A small sound classifier, trained from scratch: 6400 steps, trained on short read English sentences (LibriTTS-R).
Rows from block 2 of a small sound classifier, named by matrix and row number. Rows with one number belong to one neuron. Each number is 128 + 32 x the weight over its row's rms, rounded and kept within 0 to 255. All counts start at 0. Numbers have three digits each. After the name is the row's rms in percent of the matrix's.
After each neuron's rows are labels from the 100 clips, of 14848, where the neuron reaches its largest size: "responds to" is what is common among them. Only what is clearly more common there than usual is listed. The data: short read English sentences (LibriTTS-R). In brackets: how many of the 100, against the usual share in percent.
# gate: MLP gate (model.blocks.2.mlp.gate.weight, 768x384), inputs 192-239
# fc1: MLP up (model.blocks.2.mlp.fc1.weight, 768x384), inputs 192-239
# fc2: MLP down (model.blocks.2.mlp.fc2.weight, 384x768, transposed), outputs 192-239

gate.239 051:117170140168128151138075174109187132110116106128145165115146115109087115150162051093130093079093087104127119090097171078137120137145094126111154
fc1.239 051:184086089117106141125086157177090162198147083128150124100119151137175109147118096078157116132098166109105123132104122201179094126170175130113172
fc2.239 068:144163121103097097120124074112145115092121178103094119225126106125135109078081111124117107097068075142141096087135144150122093134121117149116126
responds to: voice: female (100 vs 53.9)

gate.99 070:181143158083146170187132118104199147042076157155138084105141130119106104113125108156094143117094145125164130149163098154136122106119082077067152
fc1.99 079:127162149123116145107136108089053134161222087139177139144098100165075092165096175104142168115122098138100099170144101112080156135074110140109094
fc2.99 101:152115117137089151128083134113147119109150126115062120146146125155159108089157121126139132064096094106141079086131185141105123128147092110126140
responds to: voice: male (98 vs 46.1)

gate.539 061:134135101126111115102118108179046087160185179099240138110133149194183134116143156109169107109131132098067111104183132155114082121155161149188207
fc1.539 049:141143176093080159124112144147152063213092173138096130099111111107091123152135118143133121101156151121095094136103090193082145128148119126114166
fc2.539 076:140165151064128097195148101121135131113147132109170145113094132122083110104100128115149077157090155117129190167142118117178117155125135149131087
responds to: voice: male (97 vs 46.1)

gate.124 058:159123149180136144165099133160170086221123153175171123134141129080128109120206167160071131080093105146172182103063155164114133061104070193093133
fc1.124 056:160143099085094101158168124122132125094187167103088239129165119142130143088084070108144167152104117079135138099109178198141157165174139086137173
fc2.124 064:082123150101193119127197155155110117119099104091180114167076125133103132163109108139121135189167152132082200174179132142135161151155120145126105
responds to: voice: female (93 vs 53.9)

gate.445 075:135089089110150120155133126155086108078142138141104185099111121144135098095049142131128122127145151110142147108136170130153115083169119094119126
fc1.445 130:158068093140120144161091162187097163153130130143118139086114094125141131194141159114095089082123114145123136190081109142120138123088109084113156
fc2.445 075:087104097085098129098137074114095189078140074112149132176095126075125093174089183056138129132150157087085134107118156167171106133107072146142116
responds to: voice: female (96 vs 53.9)

gate.10 051:069051073117086115130171118139171152156163165093086112140147122147112139157111069123108118139171143138120157139092102148132161074188163100132175
fc1.10 075:102073146121131132188090165153155196209119134153123137166120170095155149222164139113118100089083110135114162188129071130110155124069163147119104
fc2.10 082:153086093141068133060129157119150140078158105089096094156162144156172155098174108138134141047145093126119081112120155131109116101126126100147150
responds to: voice: female (89 vs 53.9)

gate.597 048:145154171159095121125162154152145134079130152136079130133114085103060213087119183124147171110155107120143158129095117099096138180020117103104159
fc1.597 066:097130107124047127116184161153094055144148137148126146151151184117082143153102138112158178129140132127071076173171119135149095142069167139113115
fc2.597 040:121148108113160124084145116091132139107163134181169157162204130109137150116059109078131124131080157129125131076153080151127152112143117102146133
responds to: voice: male (95 vs 46.1)

gate.233 046:108081112147157130109148173143080123100117154134091145092091139100116086095106145104156132154147178068149134111121187179118097111134158121132108
fc1.233 038:139111082101098174133163160126166151067095140118093101121132133129109119095141115181195107147049107064113133056065129202137139081146127173096115
fc2.233 056:100116134101148133171193103179149135165101163187181133125138138069111145142143148124099108208155163224080152126100054124116154119073168175155084
responds to: voice: female (92 vs 53.9)

gate.479 042:112160152105103150051065112106120177165136104107098122088118155160140176165111114168146115118167112113095122152084140074087138193081147164086117
fc1.479 048:115131088151074115104112093139072124113123040112171149151169124131109144083064153100141153147166097118109152126157163117146105135141168115118124
fc2.479 047:107066151105139171154178109133065116203101106164157137139113148093144117152117149114098112127174144159126161173156092126136103161104170078117159
responds to: voice: male (74 vs 46.1)

gate.575 081:121166092042110138112155108091108079109136151151109119162128151124104112088104108106177216156108171154116105105135141096153141122114118157104113
fc1.575 045:099125174122173164161100131106188157107105146074116088063173072161111183153118150099061097113161123136131165126134102146110098131096120130143129
fc2.575 063:168185118127148101153113074099125151078127144066162152153096099195103132106058113125103111134070079066169138140146134153189119150187141151143121
responds to: voice: female (81 vs 53.9)

gate.179 067:122102106142069066107107140146083119088074095168114124036147112124156111092124161074156123119191139120066156183132142165121086113163154104155125
fc1.179 070:143126108132118144163094190135153182127200130201164131069088092110117098181117139099061135092200099154089136206111093120124148101096165146121136
fc2.179 071:151153105112142144132159135094178201093119153096159152170128117086129110066074131082129135156112101136169124096108203162156148138175087156121146
responds to: voice: male (89 vs 46.1)

gate.611 062:084062124132137123160151178229179144144109181122108110167152106114139139121135162181130114124134157092118155115076163142123113107109116169173153
fc1.611 108:130182149109137100114172086100068075111121123105128160148131148138146135104139085121183190157139149102132083083186153082127108128135151154105151
fc2.611 060:163152129131095129127102110101161139104152155041138149224137150131145111132115088108152084100088077077112114077118171144127100169122112115158138
responds to: voice: female (98 vs 53.9)

gate.413 046:180156104127139141190177181149118134114119161140158157173154082102086143141101204090108116140116097155146189128127148160114129157105102075110112
fc1.413 065:121183128098122121093156109089119066128139124141135134152156169126094120135138105164155140172092111148115087133133124065156145091145139108123112
fc2.413 066:062142119132151096152181128141121104147140130144188169094111132093136108145131185136097123156171152188127204159109076062135135076083182131147089
responds to: voice: female (96 vs 53.9)

gate.137 058:084060084148110140114135118125084159132168102118108147131094161129130120122148154137112096078190136082087111165116161085143159106209138086105164
fc1.137 071:127079127137105166090109118162163160146130082134118145112107128125116080187112198103134085108119126094106140160094124107126147174147133089125171
fc2.137 081:066136103095166120158145116162113124153136125175198134107080141073105111166087169100131124176175184164139174186135056132157152114094173126132106
responds to: voice: male (92 vs 46.1)

gate.710 070:100168124070123089078180068083091128075100134112123136117097125111141127097089125156162160152143132140124132089180121165175155136141130141116102
fc1.710 071:151101123117102137146088164147102199150145085152153155114137095125193137156158178110107084060091083127132152158090111131124123123096138141101132
fc2.710 060:132050144123138137109130165111145134177127102144140108072115172145144177150184142141158125116140176143085132156097077123076172155092158112094125
responds to: voice: female (89 vs 53.9)

gate.77 079:135050120176159144151096153164173166143164148142153133104093127103103124161162113170104059107128103144124139165084160175107126107172119110180133
fc1.77 069:114101078063170134121148096076082062066111175153109093123123193125099124077129091150115144198208166152120116123132139096120097158117141099120128
fc2.77 061:081131095133137120113123151119069193179133136157113074132121135153097115156193116120134133160159171136147171129163099151137134146046117128128099
responds to: voice: female (87 vs 53.9)

gate.455 110:144090105186159124119088196183141136168158120116151118072123148155153119175145154119130106090148119135097113141100156124070098134145161109135110
fc1.455 065:154137084151090126086191165172111073110166120098150204091105153178144122103112131093134109122108151104156079170110127096122115161146141121120162
fc2.455 070:108065119121106168065099120117145144138158073111135100091149118171131116171152124064159161116183168122109085121121140149139153119127132093137113
responds to: voice: female (89 vs 53.9)

gate.607 088:109145151069110124117161086048127074100121179115128127208175165120115115100070089122121166157134154123102151090168145126134160137140116168094100
fc1.607 120:113161123104124096100135074074116076157141138113123135197149136127088120080116104132138181190154148136138129098172152123097126149116160162115135
fc2.607 071:119097110153162176131132164149086151178090136146127113085126125154133140165205144165129129106198153168084179174091102136091196148074121103141137
responds to: voice: female (92 vs 53.9)

gate.682 105:144097115201133131147101182169151172183128122125130125107114140122140113185196154164125088111142116142119129153079129135082110137116128144157129
fc1.682 074:088152156107127109144133109075143141160089127161130127150115099098063128150126125155116157106157121156081125104188075125113115133123140167152096
fc2.682 052:125163174119156097123134046099146103103140154091089142174128157139197109117094130111127129143073128141158123114138149141131063169171097135161154
responds to: voice: female (87 vs 53.9)

gate.632 100:127095089154121120115101172182101168150163134151111140081101146126141151191157168123145110090189103159111112175127121162093124132144144145147124
fc1.632 057:113109074060128043105130130079118122105159154147150149159145148138053146075111125177139215126182119115131138159185137136158155114119170064117116
fc2.632 093:152203113110102088118133098087127121132138151078124138172125133136146092070053096098108112127054101109159107109159195155164091122176103159107119
responds to: voice: male (88 vs 46.1)

gate.511 070:135083123164171128146106133152091122156136121104141151112170142122189082111108155126080121127086123168103104172111095175112145151165167196125080
fc1.511 075:148099065138161144121107141147107184160153061155114113116090110082150118129130145083121132094157070171103135145133113183106135116083093084099090
fc2.511 064:084151150140143081148149124126153149119127132125175180119124118125056138109110180125125113177156123134132182161116118118154123145059133147152090
responds to: voice: male (96 vs 46.1)

gate.361 043:114150166121131135127173132146150138142092139112131123136160168183193106128203144142098119057174104163168115146101069083132138156162089132119116
fc1.361 051:127158143151116119131104112099255201109091124141104137094155124151159128149146169112083087085092090165123142098087136148080138143089103068121101
fc2.361 070:181160121150106151110096086115137144094123144115100106186136124148182134062067126110143136101090102104158084077150178169090097117192129114111169
responds to: voice: male (94 vs 46.1)

gate.65 046:124127086156119112149161211129153120114134119098146133160091122133097173118175077156166154060139106166112164142086107153075120106069122147091161
fc1.65 056:117136184138107119158182146118142113066123177099118104175082103118100104066179120128140146154129143119104111132155095064096146119138104161096120
fc2.65 047:130123086139135137097140151138155138141175110139052089138165108166142128116166104172154123081172152128080123091161141149078131135123150112103124
responds to: voice: female (93 vs 53.9)

gate.51 067:126125114168107164061099176186043127127169111128149124077093122110161132169150182114101072124179141097079120150092161160107132098186153126111117
fc1.51 075:118156135102142110140148051096176109100097136210122129165129155108061133117105107096101160173174149112136108113150081133108112134133122132151069
fc2.51 062:032142092127197079150146148139114133165120151167143134093115107127085120129180167125088125124168155213151185191108086097162174141083120117151104
responds to: voice: female (97 vs 53.9)

gate.149 061:123114117101118101076183127152120152146113128127125135091048107133114124135082149137122104120109074134128095132098170179121061123095141128104126
fc1.149 073:143148136151109107132147124094166130150142069083143141177109141126115122168086134155155126161122112177096046121193139081134127159134179154106113
fc2.149 090:211159148164111149109079123109135131112137141092089143166149113154154113088146091126124133051094103092154064086173176128105111137137113108114169
responds to: voice: male (93 vs 46.1)

gate.640 072:112101074136117083118084088165014124138152086147136129112110168134149164161094145090142130131163142116080097161157141196161108117147164112160155
fc1.640 056:119224146080116094108145166116099067142111078129087108179106117141118147100151114085148196201138165113105169117108113038098127103052212179133099
fc2.640 075:063107097137187141207158142164105140218155122178165147082144166094130156134099181143093084115178162178106160172109074098140150104120162102123093
responds to: voice: male (98 vs 46.1)

gate.180 077:113114116086135117162171138190090104044159154133111162138153161143170152083098047116195165123103148121161075175171146102185142052077124088134197
fc1.180 078:075127106133129219132101115116162210168119113161115075132140143150100100178154155094094063153174138120129158129089090145146157137142126110142101
fc2.180 100:185169107176110146114091100113169107128126128101053127193180121189129123107180093147180095083083112093185075079091156125135123137189096115116166
responds to: voice: female (90 vs 53.9)

gate.278 078:104177176098135183127170112066170142119112149128113099197162138136144104106155116128106113133117149143182135104132118100183171117135124142118106
fc1.278 061:149102173136167144120122142174156183112127156123131098117157139169163130112107154171107075128045111135179131157072186149094134103129115133111181
fc2.278 061:132210124129152112137079132129113116148141129127125145112100122149111117118102156147093120147106169125149148194085058050139124150192132118122129
responds to: voice: female (98 vs 53.9)

gate.552 052:148133094097143127108165117120151088129166184155089121114107094064119080053048164141121106160111188106150163137141156124167140186107100156078161
fc1.552 060:114173075147122067126143109114175143109158146146150157136125093152110108086122124102128161176111155155126118097218090111132150088136127132142133
fc2.552 096:087085135114185129146148142167121123170127127173169142058130139128129150149160163167104107164189171163114182161110088099132139143072166139128104
responds to: voice: male (96 vs 46.1)

gate.603 158:151173162158129142121123114042194139181140124118146096159109087137088167140176160137107133143101137137179147136087093094116134205062098150121091
fc1.603 138:160126165131157135140129140127149122121109138151170103195132082150106134118168103156158101108072093142100145133131121136074145048044047183116100
fc2.603 222:133140183137147077168179143149165064145101153159090137144157117127086149098218106188133119123085107161159122158092113115089133117062134145138144
responds to: voice: female (99 vs 53.9)

gate.554 060:166115106051093118103172097072045063085158151152098083113104125166105159072130109135166187179104152183109131159160094173155153156130127161113148
fc1.554 064:129159131072124123151157139099147069122146211127134115186149143128118126033158091126136122161137148136156091129128172081138137153167129146104157
fc2.554 088:055119139123163098162178156168090144165156114162185162121106148103105126173119166135071116184172164164088191143148095118166141096091127141130086
responds to: voice: female (99 vs 53.9)

gate.733 093:120151108094131136109173070126028091063149130142132174143133129137130101094067135102149164164166169092097121106167118131171128104156141119099115
fc1.733 067:142072098117116123141137193175088180126180094171112140118093128119136120165111120159134115145131102110104107153156108156149144155073157062125114
fc2.733 055:181138145160094135064096072130146153080126128100081118139120118150147109147126128101148151061190043075142105129131180120085089126133125123084128
responds to: voice: male (97 vs 46.1)

gate.356 129:143086115166126125136107171194125175190128103153103127090111094144143137171169160146129126090171095148108111159121118183110122142111143138135122
fc1.356 056:105143120163084129139158096082086069120098122147162161152130114115101139099130147109188178143130139148126077147182102071127140126113150160148122
fc2.356 048:095181192111141136168079101079140092136130073137205129179106151170085161164144101155115085152131101143146180126086168103156127135103126159148106
responds to: voice: female (92 vs 53.9)

gate.22 078:157139139110151101115133101102168088098082175115138163106140126170107164097051132134135134166134154080169141063149143120177111102152141040137105
fc1.22 133:133088130117132170134086168163178212178136125162142120107125112123157125204129168142095082112123114134096143179095096142103129100089131108108103
fc2.22 064:107117142096179083160173154094157160164096141165176090103095147089101155172185143139114148161165140219121137163097066171148165125079170110159083
responds to: voice: male (77 vs 46.1)

gate.629 103:116154136080114144135172077067142093136104133116150141210138151108111109093087117091126158176079186123166133099169123075148140119133113125105116
fc1.629 062:095080148152131168116109215131147142164109170152125095072142136165123157163188128154118079083144111108104141127076105157097149176102080149148101
fc2.629 087:184168116122075096108130089119163138080129145087097145188128131128135102072109096119121103086108076097165091089145160137098104122161105150134145
responds to: voice: female (97 vs 53.9)

gate.257 073:147173117104106127074146126093144098145160129154125101142148115114118144166139110137140144156100135126140105116122099064160147171101167137113081
fc1.257 094:130158127111133072099171108143078061115156147106133118187124102175117114059079084122164172169114127116112094104137136110140142152145138147161123
fc2.257 058:145144136087103091097036108136148134091133050124152146103116119151185165136152125114119168114088092090132156161138119130119133155156135114129147
responds to: voice: female (88 vs 53.9)

gate.666 045:154137145135146105098196104057081068079153167145116134142088176154108115118141138103184171134154111163134160157129158123117143196096137138149105
fc1.666 056:091154113127141141080148075110145105104062153062124081136081136146090126041154101168154079174126159118156157101139157109115130121162080154121111
fc2.666 128:183152128145087129088097109106162115083126137079074112167148114171160115088100091125152139084097073090153072084134183136104105130167096134114145
responds to: voice: female (99 vs 53.9)

gate.243 068:103066191158174159135097130176145184217091105151137139090112123140150127165155157133142072114102120118133135109116160095085066152136138069131124
fc1.243 060:134101136138139131129067139110105214137134073159114118131141088099161096151100152120128145062127063105104105106143072141142187078108162165139134
fc2.243 076:077139161098139084184155093133136106133146148157164136089095124070119156170101153153099140185138177145134172146130047147125128165144170132145094
responds to: voice: male (85 vs 46.1)

gate.743 065:123153139076105114084169086129097094058104154125142138163133149129126117081092093103175172129134149150138089117183151089161120105148105124108142
fc1.743 050:132152132119139086122149112124076070080135124134102114135123179117107096128158096187172170197157091143113124118162085099113142114146123174147121
fc2.743 036:137134123117136114153108124162148161123133158106124126171088112071113159102123117101084168156170150153170138145132109133142158134099136199178093
responds to: voice: female (97 vs 53.9)

gate.446 069:102156105057097131102176100177076116052176089128121189123135164148138123155108120131159158101198197096143091119146143113150181129149152174150153
fc1.446 066:117172135166135106097143104109119129112097147126175129138109138165096126083138100206141142141098124098173114113194129145122116087132118131122074
fc2.446 087:136172157091148106179131104129105170101111160107135148103101140119144145090048125102127115127072134078145132116147196121180166130178125138113124
responds to: voice: male (94 vs 46.1)

gate.355 060:162101089171157086147079100197115125166131107086181104073096163133179091178067166103159121123124135129091174131093158173117103167160164137198095
fc1.355 091:125073126174128151145083180177150178120130099140114124075124136130116129171136118078100079062139105137152139137111101167128137088108136114131127
fc2.355 054:102081084129124067126150127181082100159088128133177108107127096073101145159167141154138129197186152121108181167153135142174117121090129150172121
responds to: voice: female (98 vs 53.9)

gate.100 057:122094104056173122141147140157103102083084114153136103122105097097189131115048147137128139112113203129109120098144164177140087171120146103153090
fc1.100 093:146084097140116185153081125176118167133157109137109168121101120115129120172097145095113097123110115111076117158100150146141120113110126070119139
fc2.100 053:161167092154072129066111181121149111134085122092114104165140106198121129085134127122145099087145138120135117112169178127161115137120075138105118
responds to: voice: male (92 vs 46.1)

gate.319 050:099062140110160175146144028098162091119114175100126145134152117143131113161144151154091120168104130132132126069036133097179126139193068135121145
fc1.319 067:100205123135144105123173053091092083081128128116131176123138159167113136069130091127151139153140155054139152113166175130149101114193175125155139
fc2.319 048:091122093138102171168173144149090124163168155166115125050139105071118121156142149126158092182188137187068120135074076130112159117144157084126169
responds to: voice: male (100 vs 46.1)

gate.125 089:099167159049086103107182095062142064101114125110119132170114136156115103079133116125137134131150136127179116101134112088184155099140144115085174
fc1.125 054:071092150149180169146085151121150183199125117149101144117198129050127145168141110173103137151121128167122130124088141105109100144137069105154130
fc2.125 124:154130111175089177113125098129140120081132125076095112171131110146145111128093115074134143108134084068119076064148207161149101132167071142141148
responds to: voice: female (96 vs 53.9)

gate.135 129:122080093161135115137085173189147165174141100139116128090108133136137144173183146144117106074189095156086114165117117167094128140117136121131144
fc1.135 077:110168143145146081125105084131103077071103128059131147173140099143144113042129089106145157118127180094166140086130174112158105151193109154122153
fc2.135 072:075096116138162165154155134144134154160127168172180124077114132097134164164159130113100114164172145184096165134121081136136154145071159091122115
responds to: voice: male (95 vs 46.1)

gate.204 081:090116167054121085135150087108127069087063153140101138188114101107130153067090104124178185095130170078128137131157085123185169180096095101130119
fc1.204 078:107047101089103162164085154152191167191117184169140120127138149105141159184168162166095061077112134109102139127084137142098152142102167124138093
fc2.204 080:187122106168077133104136138100140113135120133130082071170162114124171107121179124108160128079147101113113076104112135143098136114140108118122095
responds to: voice: female (83 vs 53.9)

gate.614 074:125139193076133128195149154100222137125096159117173109147133112078102118088133073147080118132124126154187151078114108147146144116139125117086115
fc1.614 099:085135145116146112135158120108171078076111170117117111107154150157100134052160077162116167160111172109165157072135130085129149127188113155147120
fc2.614 048:161146141221122151159118132103184105187153064073114155160128096132160118119201131148120147064095134141129097139124130135084126127122182076121115
responds to: voice: male (82 vs 46.1)

gate.133 064:124169123111140127100162126040122085070157124113160144170186127145114132123059156124184195166127175147157156088106173144182119088159104121141072
fc1.133 062:171150145113098079072134083119088079078160144129112102193151089143164111058159129137130137158182145138101140135118162066120101111170135169146108
fc2.133 068:193151132128104115099045119111189101092132155056081143100126124152135131096071101134145111092065084105176072086127158140133117129169129128129170
responds to: voice: female (99 vs 53.9)

gate.2 061:148105152101095150117114085146066098076162113152114154124155112113168107121068133119144123149167204127105137147150141170139149107149124110172187
fc1.2 069:098177168143118093119176119079096095130123108081126168170123129135083148067108113121150123178116152134126090082188156076128129145138124143172133
fc2.2 061:145076120149087167114125118123147142127111105149072092148174146109167115160158129146174140075200116137083090082112122147116128148125135101090141
responds to: voice: female (87 vs 53.9)

gate.226 086:117152138096150119103169099099096085066125161124137136148123163139111125064042096092143151166150159127146163115186156132171120091175117102110104
fc1.226 052:147151109139097109118083038151093146183171134125139124142192120131131144205082203072158121151126142092075137085118164088112119154088121111063140
fc2.226 064:116078103130126214135103148155170108172125084166076100071165139101149162146198154157119125128171186155143127091080100139076141151103155079146181
responds to: voice: male (97 vs 46.1)

gate.440 055:152164144090117183139180125083122128117136177156148126202155083146110131138108045120101153152082117129167125092122108127122096132089133194134065
fc1.440 077:126161132100136108121146094119137078088123136118120139164139154114133135057093061154129161167117150117163102075173163110124073112181119161139113
fc2.440 069:115104072162085195070107150136157125161127116132078109113187124145139157149147108122177167097154145108078116137112133132111137162127108068118155
responds to: voice: female (99 vs 53.9)

gate.766 098:101154100157083154120157139105100131110161137142097117160109125158100186158187120150165129118142141132071096157129109091085138174109135168118106
fc1.766 097:110115141088108168130183149108120122165118160150125078172106139097085133125138087121140157139130149170069075126177102089081137144091119173077086
fc2.766 088:170136095117121114105131148083148166096129123111131130172143100142109099103078129053121100099126098114191141100127192119165143123176092091096113
responds to: voice: male (92 vs 46.1)

gate.741 050:089178114146139113131095071098159084166104092153235124088085136159148063102142158149092130157108129161178161092147190152133154088123128116138169
fc1.741 049:102108088108167129137073142149073188133140125144087148109109067134165134112130155093137142099199110134127108122150159130179146150125179094145133
fc2.741 056:143130205094131081138133125123158147096094139148153159143103164134122165133152073144099128132116131134146138144080091095130152099119134139135126
responds to: voice: male (80 vs 46.1)

gate.411 065:102060124093112101094079164218121113146138108151110134127128159137119141158154164167111058096140131109109127101131195108126105143142114138126067
fc1.411 078:128159170106101112101175171036201095136119150106130098134144140089112147050173094166093169119123114166094124145145148070097124170134153175120086
fc2.411 089:140148159110099139089069085130144155086116147083130119147143130172169095101131132136136139082075087096126058115172185136086093167163105163137125
responds to: voice: female (94 vs 53.9)

gate.672 066:144149185087109153114126061060154116087093114121140093096104111115098153113123154192126175124055132137114140134151096133128171126163156113131120
fc1.672 075:106106101105120148124081159169141176167135113145153148075156131148148098134047201145080102091138105149148143150098128173101145142101087128150110
fc2.672 054:123173112100096054178124104087155157087122181100172072136082118124092131135141085114106140190094121139128158133145132182090136132097153156111065
responds to: voice: female (99 vs 53.9)

gate.577 070:130156147143131141129157156085172102116057106142153133198103136114112143094140094141110157137088128165166133124065117078118143135087098166112165
fc1.577 069:125123166157150128143053110117180198173078120145100100101111101080157133183111169130094093060112076144154164139155106159129132089094113162156133
fc2.577 086:178135105153064136060104107096125125073141136086098115204125118160167095115101118095160134068129084104115084101153165163153106136158085123120144
responds to: voice: male (94 vs 46.1)

gate.625 052:169140112155134110125117121128130169149112108128161113130056123122152110153157181109088067116127094098147139126084190145136094081183144104150181
fc1.625 061:159176087121094103111187104124042095128158183147162124173107125165125150114091104125136117164186140096102107125147111117125096151114169117154138
fc2.625 044:053124087080173100131162089152118115137100140174132130141147149109096163159140119105167089131207134154102177172118165144157138091088144130113142
responds to: voice: male (72 vs 46.1)

gate.621 073:124147116157127122117089099155099124123127090143168161112143132094102092181165127089135116118115110142096136161108151149106084158121137036134146
fc1.621 081:088153139098113139139166059102152073036127125079147126131136138159097131079165121157114135137094160110184108115148167077106131079172116167119147
fc2.621 077:154138141127062180037146138132096112092142105137093141157194141146182179150133119113148111068132135120141060081128162114124106107129047144147117
responds to: voice: male (95 vs 46.1)

gate.329 136:152118111132128143136122179131156160205139143143109091107150118155140139156208131186113109108118090194099107187115081150096139136091135149133124
fc1.329 152:123150106141110090119129050143083073053119096058135187149114113151145117045110112109145159140121149073183127088147199148180108127186133135105153
fc2.329 400:088109142117159103174154138155113130156126131147189154078106126094102140151126156151101115187152174165130196173134078099148146133101165139145095
responds to: voice: male (84 vs 46.1)

gate.732 047:133172101109104129132150107146056137112160125162150137164086202211144162101146112111114143091136089119136142054103129091153145108113181147093185
fc1.732 070:072161161087142096098167089107137081111120188123101131121124154113080111074133100134146140173124143146135139098157179106116102127124122199133151
fc2.732 046:026165135110170125134096128088100096118135148135169196111122142089118093128109167109091160171095133173092163156156176128194127051175135141153159
responds to: voice: female (94 vs 53.9)

gate.120 064:127167110151101122100117141136084101146130117136147094150078128179130114165192125169121165097134124132078115170139099086146172199153164153136117
fc1.120 055:170104174172134152189145119175207129105102086109116163093109094137154076091173177118111119089097126143180142118110104128142139094130108149165110
fc2.120 092:067093132138166116162165164150124157166116126161156128075120129121116130197181156137115143141195161176092175153116093122135164118116165140139122
responds to: voice: male (95 vs 46.1)

gate.90 052:055141171131145192142182158196106031085142126166104156147145087166066135093124090147151125187103144080173147140083170096136175126111071117141172
fc1.90 063:135109135132074167113102127114164221177116116165126121150145100089130145185166139148065077094096100156142131168137136098098117089108057099146076
fc2.90 096:155187145152114089128116093125137140079138131074090148154125135164154109065045114115134130122060086071142118122154164131148088131154100167116165
responds to: voice: male (87 vs 46.1)

gate.567 067:097149123065161145099147113061059108087098132113167152162132136121147099085086135118131208137080189137121137115161130107150129143152115137100088
fc1.567 066:083208112120148096122164091109159076092093158152092107137105162170155196094187121147113171158149144095126143128147124103097134115130130107151127
fc2.567 046:136081123115102165171169142136099149077108099114115162116159128109122091102134177103112110097107086133119157108143126107107139107094190048132135
responds to: voice: female (98 vs 53.9)

gate.318 062:122142058131128103070166060130020088080149107118134123136146153163109109101037145122126128215170145113134130085144106142138103127174138153162096
fc1.318 043:115135169100149137110128149090148111133131183211078061144125150130073170116179092144108126139149117177124127148121125124112189165126133135171086
fc2.318 051:096130086105175112134166144156111091184090129179158120092124176094117136137150108157126107174114160179115149116141062142129175142128150141165163
responds to: voice: male (95 vs 46.1)

gate.520 074:132090149158133153164092197171215168148110135126079115139122129126089122107193093140131103116111096171136169188094119128118133124087149147098159
fc1.520 066:121099098123128138167080205175160158172144109106137101052125121091141128191131133116118074068090085121128123195082119139121120152118140132137140
fc2.520 043:142128137125146130164134107128130138113136122067150134135082111241115120151141111149101167143105178088144131162174167111139157145182122165160098
responds to: voice: female (94 vs 53.9)

gate.334 055:156140147093106110095111083085135122086110083109135155115155114152086100102094165116124169137110140130139117141132158059151161125130122175120138
fc1.334 070:089153133133141109126181105082097070160159140135107063172140137134107173079100082187133173151199148170140114133169104129139144113122140153130123
fc2.334 086:084101132124143119136162160154120129151132133156159136060098096104096137149132172152094111188168173154103184152147056107150151124118156140138126
responds to: voice: female (97 vs 53.9)

gate.717 046:120110139194134122119104093154046127091138134044158124135066123200152179115121120159148094213090162136169130125090094147107151207159153185188174
fc1.717 052:077108093159086117133084100130098152084093133133139146118124154147117155084122141045172124110188174149162127053086131158120144133177138092159150
fc2.717 077:061067104124164186143157181156121156163129123172157114096122129073131136188157174124126101160214155169070167113085072121111134085100156140163119
responds to: voice: female (87 vs 53.9)